A small sound classifier, trained from scratch.
Training: 12200 steps, held-out accuracy 99%.
Data: 15625 training examples, 50.0 epochs.
Rows from block 4 of a small sound classifier, named by matrix and row number. Rows with one number belong to one neuron. Each number is 50 + 12 x the weight over its row's rms, rounded and kept within 0 to 99. All counts start at 0.
Before each neuron's rows are labels from the 100 clips, of 14976, where the neuron reaches its largest size: "loudest band" is the band of the loudest frequency at the time of the peak; "strongest on" is what is common among them. Only what is clearly more common there than usual is listed. The data: read English sentences (LibriTTS-R). In brackets: how many of the 100.
# gate: MLP gate (model.blocks.4.mlp.gate.weight, 672x256), inputs 128-255
# fc1: MLP up (model.blocks.4.mlp.fc1.weight, 672x256), inputs 128-255
# fc2: MLP down (model.blocks.4.mlp.fc2.weight, 256x672, transposed), outputs 128-255

loudest band: 1000 to 2000 Hz (43); 2000 to 4000 Hz (41)
strongest on: voice: male (95)
gate.575:38 49 53 42 52 81 42 50 47 54 45 34 55 50 53 47 51 36 61 62 52 36 41 51 59 52 37 39 74 69 46 53 31 60 18 41 32 61 42 60 42 46 50 43 48 57 47 38 41 80 38 42 59 48 55 42 68 51 28 34 50 46 48 51 47 64 59 52 48 60 44 44 54 51 60 41 50 43 49 54 59 55 54 57 42 59 75 71 39 54 75 38 57 66 58 47 59 50 50 29 50 46 53 36 41 51 42 38 45 32 35 52 52 48 55 56 54 46 61 58 37 46 52 56 61 26 71 37
fc1.575:46 51 48 67 37 55 43 62 45 29 57 46 40 45 46 33 47 44 53 62 38 46 49 57 54 40 49 31 69 79 42 51 33 71 33 53 44 50 44 62 35 54 23 44 50 58 55 39 34 61 40 58 39 45 39 61 55 46 34 52 43 52 64 59 44 48 64 56 64 45 50 40 70 52 54 38 35 33 65 54 61 45 49 43 53 34 41 62 52 48 62 69 48 53 61 55 71 56 54 48 48 57 61 29 32 42 56 47 50 36 80 36 55 53 66 59 44 47 59 59 50 25 46 83 53 36 67 39
fc2.575:40 34 38 69 54 44 43 39 47 34 48 43 48 45 47 40 45 67 66 45 70 60 54 33 40 40 70 68 44 37 53 63 32 59 53 33 62 69 66 65 58 42 47 44 29 70 44 53 30 57 65 66 39 49 49 57 66 34 56 54 46 48 61 52 53 61 58 54 77 53 72 42 63 38 49 42 54 48 46 66 58 46 34 64 55 44 58 63 49 42 51 47 42 37 48 42 43 42 51 57 42 56 64 46 26 44 73 45 76 58 63 53 54 51 53 44 60 49 61 46 42 44 53 48 39 58 46 73

loudest band: 1000 to 2000 Hz (40)
strongest on: voice: male (99)
gate.99:38 35 48 55 47 36 39 41 41 40 71 55 53 63 48 55 49 58 61 43 61 59 63 48 35 57 52 43 40 63 36 66 67 35 46 60 23 68 33 55 55 48 51 51 53 45 59 46 38 58 68 42 50 54 37 46 43 71 39 58 54 56 76 40 39 45 28 67 46 45 56 59 55 40 55 66 55 69 35 40 48 37 52 35 58 38 54 48 55 58 28 55 55 51 55 81 49 49 50 44 58 45 32 59 31 41 42 75 45 61 75 71 50 40 37 54 51 47 56 44 47 60 57 48 54 57 34 55
fc1.99:69 41 36 66 87 33 51 26 55 60 48 58 39 56 56 50 55 60 64 41 50 43 71 36 44 71 31 53 50 26 46 65 47 54 41 40 50 36 71 46 28 47 55 45 38 66 53 48 62 42 48 53 60 53 27 25 51 24 52 61 50 48 37 45 60 53 51 33 58 40 54 61 40 34 51 34 64 39 52 59 51 67 47 53 54 53 47 30 43 45 64 34 52 46 45 37 55 44 59 63 43 49 67 42 47 73 49 41 45 55 26 53 44 59 33 42 43 52 69 42 42 37 37 65 38 56 50 50
fc2.99:53 41 56 60 44 44 66 29 57 59 56 46 52 51 41 55 52 51 50 49 52 45 67 36 37 57 55 50 63 23 31 51 52 47 44 47 67 38 51 54 33 67 50 35 52 45 54 40 53 31 54 62 55 35 20 28 54 43 50 60 44 41 49 44 49 42 48 33 71 38 63 37 48 44 55 47 73 52 37 64 49 59 48 72 50 56 54 49 60 63 61 47 53 37 49 62 47 60 47 55 58 54 68 57 45 54 49 35 60 29 25 41 36 42 52 48 32 56 72 41 61 50 31 55 39 46 57 49

loudest band: 1000 to 2000 Hz (34); 500 to 1000 Hz (25)
strongest on: voice: female (100)
gate.327:28 31 49 34 42 35 51 53 57 49 55 61 59 49 53 69 44 42 48 50 53 56 57 51 64 11 50 37 39 60 51 43 46 33 50 55 61 56 31 41 54 56 43 64 45 32 44 58 62 70 37 74 66 58 67 60 58 39 46 55 56 45 48 32 49 60 58 46 57 52 49 46 47 49 53 45 48 53 56 48 70 45 54 54 66 59 42 38 53 91 51 42 65 63 34 33 50 62 69 40 38 54 47 60 44 58 63 16 58 62 74 44 15 36 46 26 27 49 49 48 42 45 75 43 39 39 48 41
fc1.327:62 46 47 62 65 55 81 41 59 37 61 46 55 49 41 34 61 49 46 44 48 36 21 50 50 60 58 82 34 45 41 55 41 64 57 47 36 42 39 48 69 45 57 55 69 48 66 42 61 49 39 39 75 72 38 49 43 57 62 45 38 42 37 32 37 42 57 31 65 44 78 34 56 66 55 45 46 37 49 42 33 51 53 37 42 48 79 43 57 46 42 47 69 47 46 56 42 57 43 59 56 50 34 34 65 59 63 65 48 62 59 51 66 47 45 20 51 63 61 48 22 28 46 54 76 27 52 48
fc2.327:20 44 44 34 35 52 42 44 46 71 53 30 65 49 32 46 61 32 41 36 49 36 27 44 38 49 43 78 43 46 48 52 19 61 57 57 57 42 31 46 57 54 49 49 48 22 58 43 44 61 47 34 44 41 38 43 42 40 64 51 37 62 48 31 43 33 59 50 47 37 53 47 45 46 67 50 36 60 49 41 35 36 53 45 46 44 46 30 47 68 32 30 54 38 39 34 56 59 43 52 44 52 56 40 40 38 54 50 35 51 45 52 30 51 31 15 34 43 51 40 36 29 33 50 69 57 46 58

loudest band: 1000 to 2000 Hz (32)
strongest on: voice: male (92)
gate.167:49 44 44 34 84 40 30 85 54 38 64 73 31 37 57 48 64 57 57 34 51 38 33 24 62 54 43 50 26 26 41 67 45 55 41 41 64 61 64 64 30 25 60 71 45 25 53 58 55 49 48 43 69 44 66 45 39 56 43 70 53 57 51 56 53 59 60 63 75 47 40 45 52 43 73 35 55 62 56 38 69 65 58 41 58 48 41 38 35 32 56 45 38 38 52 52 66 43 45 60 53 53 37 33 41 28 31 57 49 40 60 51 49 47 32 44 52 72 50 35 37 48 64 36 63 57 49 52
fc1.167:38 42 82 48 69 49 28 43 59 57 53 67 49 64 57 38 50 63 59 37 59 36 43 26 53 72 32 47 45 55 22 37 48 20 39 55 49 58 50 51 27 47 51 27 64 54 39 54 44 37 46 38 65 52 54 66 58 58 43 53 46 53 44 32 41 31 36 49 35 34 57 55 55 67 70 51 76 52 58 37 51 35 57 26 60 45 62 71 39 74 31 69 47 42 61 61 52 48 66 37 60 41 36 45 59 29 45 38 50 54 67 56 52 69 58 67 74 59 44 48 21 46 46 40 57 29 68 74
fc2.167:39 54 80 62 73 57 38 44 67 56 34 53 49 51 61 64 44 49 49 33 52 45 47 44 47 61 55 57 54 79 33 27 50 45 63 62 56 55 49 46 50 84 56 44 77 68 46 42 53 43 46 62 58 57 52 57 55 42 51 41 45 42 44 39 50 28 31 59 41 49 77 60 64 71 63 71 75 57 52 55 48 39 53 48 49 51 62 79 73 83 45 39 57 35 56 65 51 50 71 45 61 48 48 60 72 43 50 41 75 62 76 50 66 65 61 66 65 53 53 44 35 50 45 62 51 42 52 68

loudest band: 250 to 500 Hz (34)
strongest on: voice: female (95)
gate.47:47 28 49 67 40 34 51 30 44 25 41 49 51 33 58 38 54 38 50 39 31 39 11 39 60 29 48 28 29 61 56 41 65 34 50 33 35 48 28 59 51 63 71 66 69 43 49 70 57 54 33 40 51 40 55 60 41 46 28 57 55 51 60 47 40 52 75 64 44 55 39 54 46 60 73 41 38 34 49 44 71 33 50 47 48 53 38 69 62 51 52 43 47 56 36 34 58 32 67 29 42 60 52 57 51 61 62 59 40 45 45 44 53 20 53 43 45 45 50 51 58 37 57 38 51 48 51 57
fc1.47:65 52 58 57 50 77 48 61 64 51 69 56 60 67 53 58 34 69 52 65 68 49 75 52 24 62 52 54 72 43 38 56 52 75 61 51 54 46 55 56 48 44 47 51 28 34 59 45 27 35 48 51 36 62 58 46 38 56 71 71 59 49 55 44 31 57 59 24 42 56 58 37 49 51 44 36 60 50 54 51 53 44 45 40 42 50 57 36 37 15 60 54 51 40 53 50 39 42 39 63 27 42 54 37 51 25 52 44 44 56 53 69 45 55 50 57 50 37 52 40 44 65 55 63 41 49 44 38
fc2.47:56 43 52 55 70 62 57 57 62 70 64 44 55 69 42 60 49 74 33 50 69 64 68 59 42 58 46 72 68 46 18 59 46 57 60 54 75 65 70 59 58 55 33 62 25 37 67 52 61 48 49 64 53 71 44 36 34 46 71 50 59 38 56 55 50 55 44 31 34 35 60 47 43 45 33 44 63 59 65 47 38 54 42 72 64 46 52 52 40 39 40 52 61 38 56 69 41 51 47 53 32 51 54 43 40 36 56 47 55 60 49 69 56 62 64 63 54 47 42 56 52 59 54 54 55 50 31 40

loudest band: 250 to 500 Hz (63)
strongest on: voice: female (100)
gate.529:50 31 38 47 36 37 38 30 48 61 49 69 58 61 35 54 57 34 49 64 45 61 51 65 59 36 61 58 60 79 28 39 43 51 62 42 53 41 31 59 42 46 41 66 49 38 56 55 72 75 61 69 31 65 51 58 30 46 63 73 52 43 45 52 47 66 38 66 40 44 56 61 36 50 52 38 42 57 47 33 41 55 71 36 50 56 52 66 44 61 67 42 50 54 29 34 40 46 63 51 44 63 46 58 49 35 41 37 47 48 47 64 63 11 40 52 71 53 48 69 58 42 40 37 55 53 34 22
fc1.529:37 21 50 45 66 19 60 58 46 42 43 32 65 52 52 65 68 79 49 53 40 40 33 51 52 26 30 37 43 51 43 53 51 26 43 46 62 61 44 68 30 47 52 28 50 65 51 59 64 43 37 50 73 68 48 53 46 34 48 51 40 38 30 29 63 60 69 30 45 44 59 50 53 46 48 44 41 23 57 45 51 51 52 63 61 64 64 63 71 55 50 55 53 71 55 51 47 47 65 45 54 49 47 48 22 62 33 56 53 44 40 55 30 55 56 45 37 60 59 51 45 47 58 63 53 51 68 36
fc2.529:34 34 49 49 71 42 45 43 40 50 33 49 50 52 48 45 62 32 59 51 46 37 41 39 45 46 40 56 50 49 53 52 36 32 42 35 51 59 40 62 39 32 27 34 64 56 46 53 34 55 44 45 58 62 59 55 53 42 55 53 27 39 39 44 56 40 79 24 44 40 41 37 35 38 56 56 31 18 52 43 40 52 57 44 27 68 39 71 76 56 54 55 46 57 56 47 45 40 66 37 54 45 40 29 50 48 25 56 37 36 34 57 47 46 48 38 46 53 44 41 46 44 54 59 54 43 39 57

loudest band: 250 to 500 Hz (36)
strongest on: voice: male (87)
gate.140:55 28 48 50 33 25 58 29 51 30 47 51 46 62 54 50 54 44 48 46 51 68 25 59 30 22 27 49 76 62 27 55 50 46 39 48 38 49 41 40 50 61 47 35 39 41 57 53 65 53 53 55 77 56 44 38 41 51 64 61 36 40 21 40 42 61 35 37 54 50 54 61 45 56 49 40 55 34 50 44 55 49 53 31 55 60 51 45 65 49 55 41 63 43 36 59 46 49 77 49 51 53 69 65 31 53 66 40 34 61 53 47 36 44 69 51 57 51 59 60 53 33 51 55 68 25 64 20
fc1.140:62 57 41 58 39 45 54 48 46 37 63 55 26 44 65 54 30 63 53 34 63 58 71 38 49 54 49 78 32 45 79 38 62 46 39 67 23 42 46 29 56 57 71 27 54 30 26 68 16 47 48 50 37 52 44 34 44 64 47 41 53 67 53 39 40 42 40 53 55 62 54 53 52 47 65 52 72 60 41 59 41 51 57 39 50 54 38 37 62 49 60 95 33 55 32 43 51 65 51 47 50 44 48 44 55 38 36 56 37 56 68 44 36 34 65 56 38 53 31 47 46 39 52 42 65 43 33 49
fc2.140:42 54 43 46 47 57 44 49 30 58 60 59 36 48 48 53 49 68 38 49 59 36 70 47 69 50 51 58 42 66 87 51 48 39 42 70 56 49 52 61 66 42 47 43 51 41 43 55 59 57 33 41 33 56 43 53 63 45 40 40 58 49 77 51 63 39 46 89 38 68 48 52 55 54 62 50 56 81 55 56 46 57 48 74 44 37 52 48 45 49 56 60 38 70 62 39 56 66 40 40 58 56 30 52 50 48 45 61 51 38 57 62 43 45 45 48 48 61 50 42 39 52 54 47 22 67 46 43

loudest band: 250 to 500 Hz (34)
strongest on: voice: female (97)
gate.524:37 48 68 61 44 44 66 67 44 26 53 49 35 42 33 52 48 30 41 41 59 41 46 35 42 63 42 54 62 55 51 53 52 42 37 46 71 58 43 31 41 47 55 59 58 49 74 23 55 44 56 33 60 32 58 39 17 73 77 51 49 47 67 50 42 31 46 45 57 41 41 42 55 50 68 63 45 68 39 73 49 46 45 57 54 55 72 44 41 45 69 58 66 41 61 46 50 62 56 65 39 48 49 44 43 44 55 48 47 55 40 65 45 21 57 58 51 52 47 49 49 53 62 50 52 37 52 50
fc1.524:41 38 51 52 84 54 50 66 38 27 61 48 42 29 24 54 65 28 47 42 53 54 50 36 47 72 44 44 63 48 64 57 43 49 42 50 83 45 61 31 56 32 52 67 74 57 54 18 41 51 53 38 23 24 49 44 46 71 65 41 53 58 56 49 35 30 47 10 64 54 38 38 48 39 68 73 37 64 37 64 39 47 52 49 52 52 75 45 57 42 57 48 49 34 56 68 41 59 39 61 39 51 50 47 61 60 54 37 54 55 62 53 59 42 61 54 38 61 41 53 54 58 57 52 55 48 33 49
fc2.524:43 57 47 34 47 67 38 70 37 49 43 45 49 19 34 51 34 46 40 34 71 47 53 42 57 53 28 38 51 46 45 60 49 63 46 67 57 52 73 44 43 11 52 62 69 56 44 49 56 46 52 51 28 46 45 48 48 69 50 43 62 48 53 40 46 49 47 57 64 62 64 43 45 48 44 46 25 50 34 43 55 47 64 63 49 55 68 36 35 40 34 47 69 47 57 53 48 42 27 42 51 41 53 54 52 76 51 43 58 56 63 34 52 65 50 55 30 63 54 54 37 66 67 39 67 45 34 34

loudest band: 4000 to 8000 Hz (71)
strongest on: voice: female (97)
gate.521:61 68 42 43 49 41 47 38 44 46 43 41 57 41 73 46 49 62 47 54 49 41 58 56 58 46 29 32 27 37 24 58 57 51 40 53 75 45 61 46 61 35 73 61 50 52 55 51 50 39 33 40 85 39 59 50 36 44 44 46 41 54 62 67 55 36 60 70 32 42 44 55 35 47 63 70 64 58 61 65 52 47 58 58 49 53 52 68 23 60 55 58 42 63 60 40 56 55 34 55 67 70 23 55 67 39 34 51 40 59 52 59 48 46 50 56 49 50 59 69 37 60 36 44 46 62 36 46
fc1.521:42 33 38 70 51 40 44 61 57 45 77 50 47 57 71 48 26 34 38 55 57 56 65 56 33 75 39 26 59 61 33 47 41 57 59 58 63 58 39 45 46 37 75 67 42 53 44 54 29 28 53 61 47 48 56 50 50 39 46 54 48 46 66 92 58 43 60 27 27 42 48 37 46 55 39 55 45 74 50 46 48 48 49 48 48 43 69 51 30 59 66 39 53 30 46 66 37 37 77 48 31 49 59 52 49 30 74 40 61 56 67 46 49 51 52 61 40 55 52 56 42 44 54 62 45 65 49 51
fc2.521:32 28 48 71 50 37 57 63 57 36 65 49 52 55 55 56 53 47 44 52 48 54 46 54 28 54 43 36 55 53 20 48 50 56 56 60 70 61 47 42 50 34 57 78 38 54 58 68 50 45 62 64 53 35 59 39 61 52 52 47 54 55 61 88 42 44 72 25 28 50 51 32 61 45 29 51 46 62 46 45 49 43 35 42 31 48 67 37 27 45 60 48 43 35 49 71 39 37 76 45 39 48 77 45 54 56 71 55 50 51 43 54 51 48 59 62 45 51 32 64 57 43 56 48 50 69 38 49

loudest band: 4000 to 8000 Hz (42)
strongest on: voice: male (94)
gate.654:58 50 61 23 35 45 63 55 55 54 56 26 47 46 38 56 41 59 48 65 63 48 46 34 44 36 51 46 36 56 44 55 26 43 56 27 45 44 41 45 56 67 46 49 59 47 37 57 54 67 67 53 66 34 54 44 65 60 67 38 51 39 40 43 24 62 56 71 53 72 47 45 65 37 61 53 35 35 21 48 61 43 45 32 42 58 50 46 66 58 54 51 32 62 52 46 38 72 46 59 58 44 43 59 57 42 62 27 49 50 46 51 67 65 56 53 45 45 39 43 52 42 62 40 50 45 41 65
fc1.654:33 42 41 49 68 29 43 52 51 61 44 66 34 71 48 64 63 58 52 58 48 51 58 63 42 56 37 48 43 56 49 52 47 42 40 56 53 52 55 57 35 25 52 44 50 61 61 39 37 34 45 57 42 65 27 46 43 53 38 50 51 49 41 50 53 44 74 22 49 37 53 56 51 69 51 65 55 35 61 51 51 67 48 48 73 49 47 55 78 71 50 66 61 46 63 72 37 19 73 46 39 64 60 47 41 65 44 45 41 63 65 42 45 49 42 63 44 47 56 51 36 47 52 56 53 52 63 44
fc2.654:39 44 43 32 55 35 44 49 64 52 37 41 36 57 37 48 53 62 50 45 48 35 50 49 31 71 52 43 35 53 42 46 43 30 35 52 46 80 42 61 49 43 43 40 56 51 68 37 35 46 39 57 37 57 24 37 52 31 51 52 39 54 31 62 39 50 52 22 47 35 63 54 57 61 48 55 48 30 50 72 48 51 53 48 47 47 40 47 77 71 42 58 64 43 57 62 45 25 66 59 38 58 68 49 52 48 44 48 46 72 63 45 56 65 43 61 46 38 51 54 48 46 36 47 66 58 65 55

loudest band: 4000 to 8000 Hz (60); 2000 to 4000 Hz (25)
strongest on: voice: female (99)
gate.118:44 52 41 53 50 31 68 77 59 64 57 73 45 65 42 56 43 62 50 41 24 79 56 42 64 53 67 68 43 48 40 63 54 47 63 70 63 33 39 47 62 60 62 55 54 46 49 76 56 39 62 55 31 49 56 57 32 38 69 47 59 49 30 46 58 46 31 70 43 65 69 61 56 45 66 52 52 55 52 37 68 68 41 47 51 46 45 52 63 45 49 61 42 47 37 50 52 46 46 26 61 53 35 58 67 42 44 42 54 69 46 36 35 35 34 72 39 57 57 43 55 58 44 57 68 67 38 40
fc1.118:54 87 50 51 34 76 48 43 52 53 66 37 47 45 46 47 38 39 60 56 60 41 44 47 51 61 46 46 76 52 41 37 33 69 60 40 59 62 46 47 43 41 25 41 55 51 43 33 51 64 60 42 47 41 32 48 50 62 38 59 52 56 67 66 43 46 57 47 63 42 49 43 49 46 44 53 47 51 50 59 26 36 48 54 55 40 44 58 35 47 49 32 47 52 62 36 36 37 24 74 45 56 62 60 29 25 37 51 67 22 44 69 65 42 42 33 70 47 50 71 64 62 38 60 10 57 37 71
fc2.118:52 57 43 53 44 42 51 45 43 46 58 20 45 37 49 45 38 36 40 31 48 59 38 57 67 64 46 45 50 46 41 50 56 60 48 38 50 49 60 45 49 57 52 52 53 34 51 44 57 38 44 62 59 35 19 36 41 57 43 56 42 47 55 54 60 48 60 39 51 15 59 44 50 45 34 34 37 54 26 57 44 28 44 28 67 18 54 61 42 28 40 49 51 50 41 22 18 36 35 54 35 45 75 45 33 51 62 33 68 42 37 64 45 61 62 43 54 21 51 52 47 56 68 65 42 42 50 35

loudest band: 1000 to 2000 Hz (33); 500 to 1000 Hz (27)
strongest on: voice: female (100)
gate.112:34 46 51 48 70 34 74 45 42 18 44 46 57 33 40 65 76 27 66 39 44 57 53 54 56 47 43 57 44 59 46 64 34 56 44 62 68 53 77 72 50 54 37 54 47 34 50 71 45 66 55 40 32 29 37 30 48 69 45 53 48 45 57 41 48 47 61 62 71 52 59 37 28 64 22 53 44 60 62 53 48 28 38 24 36 44 46 50 51 36 49 46 57 46 48 51 58 51 43 42 59 43 70 41 34 60 58 46 51 32 44 47 43 50 30 52 51 39 41 54 44 38 45 62 58 63 43 41
fc1.112:56 60 49 65 56 52 52 41 60 28 62 57 57 46 54 59 56 64 44 48 51 36 79 74 40 37 52 30 35 53 49 58 60 70 65 58 50 57 49 31 47 58 55 60 61 56 59 52 36 51 55 48 27 19 35 32 43 66 56 60 60 30 53 43 69 41 54 59 50 41 49 52 43 47 35 18 28 63 43 51 71 55 43 29 48 39 59 60 37 43 41 53 45 76 32 65 55 22 58 33 36 44 61 62 50 67 57 57 70 54 36 69 49 46 24 63 42 31 42 57 53 37 42 61 41 62 53 36
fc2.112:35 60 42 59 30 28 71 43 47 18 67 61 43 47 47 33 59 48 50 41 50 49 70 70 38 34 47 35 47 37 44 47 42 57 55 54 69 54 41 41 54 37 46 59 22 61 66 58 38 48 66 48 35 26 47 35 58 57 47 50 56 53 48 40 58 42 51 48 49 32 59 56 40 49 39 43 39 44 67 49 52 43 36 37 51 47 51 57 35 46 40 35 43 70 32 63 57 46 45 30 44 45 66 44 32 44 59 47 65 47 32 70 48 46 29 72 60 41 28 65 37 31 33 62 44 54 53 52

loudest band: 1000 to 2000 Hz (48); 500 to 1000 Hz (41)
strongest on: voice: female (100)
gate.434:69 66 60 53 53 66 49 48 35 51 45 55 55 64 60 47 57 37 50 54 61 44 58 34 54 66 26 46 52 38 60 28 45 61 50 49 67 50 50 52 57 49 53 47 68 40 60 41 20 65 44 41 47 55 60 36 48 43 35 39 58 43 70 73 48 34 56 53 61 39 47 47 60 47 46 61 59 58 49 55 33 49 28 45 58 38 48 32 45 47 51 56 41 34 56 35 49 66 46 66 49 45 38 33 60 43 54 40 54 68 52 39 53 47 56 73 55 49 38 61 62 83 53 34 30 65 16 69
fc1.434:61 52 25 29 52 49 63 71 57 67 65 65 51 48 43 55 65 55 44 71 42 54 52 72 47 23 43 37 37 29 41 61 67 55 60 61 60 55 43 68 33 71 29 43 28 42 58 54 50 40 38 65 45 48 48 38 51 48 60 56 38 48 16 22 64 67 39 54 59 60 38 46 47 37 49 44 34 44 58 58 50 49 61 37 56 58 72 56 73 51 52 35 62 52 41 45 64 43 35 67 36 45 39 47 37 80 51 66 47 52 45 65 63 62 52 25 61 53 64 34 51 54 40 69 31 50 52 48
fc2.434:41 48 52 57 49 57 41 30 49 42 42 44 51 66 54 64 54 54 32 60 66 60 63 32 73 61 32 54 62 73 66 25 35 56 55 47 71 52 48 49 54 65 52 53 74 47 66 43 65 64 46 40 51 71 63 47 66 51 42 29 58 61 62 76 46 55 54 63 54 37 56 67 45 67 61 52 64 83 51 44 37 57 38 50 46 32 58 35 52 58 63 46 56 39 60 37 54 69 49 49 54 59 47 45 49 32 66 37 44 53 49 38 37 34 51 61 52 51 41 68 61 65 56 39 33 72 34 68

loudest band: 250 to 500 Hz (38)
strongest on: voice: male (97)
gate.264:40 48 62 58 27 53 66 52 47 32 33 37 75 49 69 47 30 35 50 45 43 56 52 38 42 66 28 61 43 62 55 19 58 47 64 49 34 58 51 57 59 60 49 73 63 59 53 50 36 48 59 70 55 42 62 53 53 51 54 43 56 78 58 42 40 48 56 44 58 57 62 32 41 38 47 75 68 36 53 42 53 65 29 33 41 52 54 40 35 63 45 66 48 32 39 66 34 58 49 46 45 58 28 51 51 60 62 32 61 47 64 33 63 64 51 54 33 45 45 53 48 41 56 52 52 41 29 76
fc1.264:50 59 51 47 29 55 42 53 41 39 54 63 59 51 53 32 56 62 55 49 51 56 33 65 56 65 43 51 44 51 68 37 52 46 57 52 53 44 66 61 60 53 50 47 44 46 77 55 23 41 75 59 37 60 48 70 49 39 55 66 59 52 55 22 57 39 53 74 54 52 52 53 67 41 43 51 46 46 53 49 33 34 35 62 56 39 35 71 51 72 66 69 42 41 56 33 55 44 55 64 51 54 32 30 82 49 48 52 60 62 71 38 61 45 46 54 45 50 61 77 34 68 66 50 51 56 53 66
fc2.264:43 35 53 46 42 41 67 42 50 52 47 26 46 54 47 60 50 52 27 55 30 49 47 21 45 66 50 60 47 71 35 32 64 61 56 50 63 43 57 52 50 55 37 67 62 58 24 50 77 67 55 58 47 46 57 52 59 69 44 40 40 44 42 76 62 50 59 33 47 45 68 54 47 39 44 52 69 68 34 46 58 40 45 25 23 40 49 45 41 50 40 45 47 49 51 40 39 70 38 50 37 63 42 60 40 35 46 41 66 42 55 39 57 56 58 56 36 26 43 48 47 42 32 37 53 43 44 61

loudest band: 4000 to 8000 Hz (58)
strongest on: voice: female (96)
gate.493:69 42 45 62 50 42 33 55 49 56 41 33 65 42 41 44 61 47 29 65 53 46 45 40 43 60 30 53 40 44 39 36 58 57 70 52 51 65 32 30 47 69 47 41 54 57 67 62 49 52 53 50 52 57 72 47 43 33 51 50 37 49 63 38 54 58 68 39 44 33 54 42 61 40 54 55 32 60 42 55 45 51 55 42 33 46 54 66 75 58 49 73 58 63 52 63 44 58 79 46 56 47 37 40 46 58 49 56 36 71 40 55 54 46 66 66 52 69 46 52 38 21 50 74 58 60 70 55
fc1.493:35 48 57 58 49 37 43 45 55 44 57 74 45 50 31 48 36 38 44 61 59 68 57 63 41 53 63 58 48 67 57 43 55 48 56 45 47 42 81 48 62 48 54 44 40 30 30 29 49 75 71 36 50 67 23 52 55 63 51 47 37 61 60 62 44 57 40 57 63 56 48 68 55 41 45 46 62 74 37 32 62 54 46 68 57 50 37 51 15 63 38 34 47 43 42 30 55 54 44 46 77 41 59 49 40 49 62 17 68 41 49 49 45 52 39 44 39 43 50 34 62 53 49 35 44 53 22 23
fc2.493:49 53 65 56 52 63 45 51 55 47 34 46 57 34 37 46 35 48 21 70 33 42 46 53 64 47 66 44 67 55 40 55 48 65 56 23 51 56 40 58 55 63 54 50 39 46 49 39 03 63 51 46 44 60 56 34 43 31 46 49 51 30 57 45 35 33 50 56 46 53 55 44 61 54 48 46 39 56 25 63 56 56 52 48 30 40 64 60 70 82 19 44 43 40 37 52 35 51 60 40 55 63 64 44 62 51 61 37 44 34 61 43 49 48 54 36 44 47 46 56 47 38 50 64 56 39 41 31

loudest band: 250 to 500 Hz (41); 500 to 1000 Hz (25)
strongest on: voice: female (100)
gate.37:60 62 44 75 42 55 55 43 56 52 95 74 50 53 30 52 31 09 47 58 52 54 49 53 64 33 49 48 54 54 68 54 38 26 52 67 39 47 30 60 59 38 68 45 42 59 43 50 31 45 57 51 31 53 40 56 19 61 46 50 75 58 84 33 51 48 33 77 53 33 38 48 53 54 62 49 56 48 39 49 60 42 56 31 49 66 63 39 37 74 50 51 51 62 54 33 45 66 37 38 44 57 67 65 50 43 59 49 52 39 41 55 40 46 45 39 33 40 52 60 57 39 46 21 26 45 44 50
fc1.37:57 58 45 71 37 49 47 51 57 54 84 61 44 69 37 55 34 21 49 44 62 51 60 69 63 49 54 46 47 53 59 51 48 23 55 78 57 51 35 63 66 60 60 46 45 53 55 47 46 49 33 52 38 48 40 58 23 24 50 52 61 46 77 32 57 47 33 70 49 38 51 41 39 51 53 45 59 37 51 44 59 45 60 46 45 45 87 41 45 40 58 48 54 45 54 37 64 61 49 42 38 53 65 68 48 54 58 34 57 42 55 38 43 42 58 52 30 38 38 51 59 64 40 33 31 63 57 50
fc2.37:37 65 64 53 09 59 53 52 47 73 71 45 54 54 48 52 75 77 41 55 69 44 43 82 60 44 29 48 42 44 46 51 65 46 68 53 78 61 47 52 52 45 67 52 57 47 35 35 32 54 32 50 58 46 34 54 32 47 39 55 42 41 62 43 54 61 70 49 21 62 51 52 30 39 54 54 54 57 53 34 58 44 52 60 40 45 59 42 57 01 51 33 59 41 41 39 42 48 45 42 26 48 60 63 47 70 44 62 56 38 50 43 57 50 62 45 49 45 44 45 60 56 35 36 46 50 56 44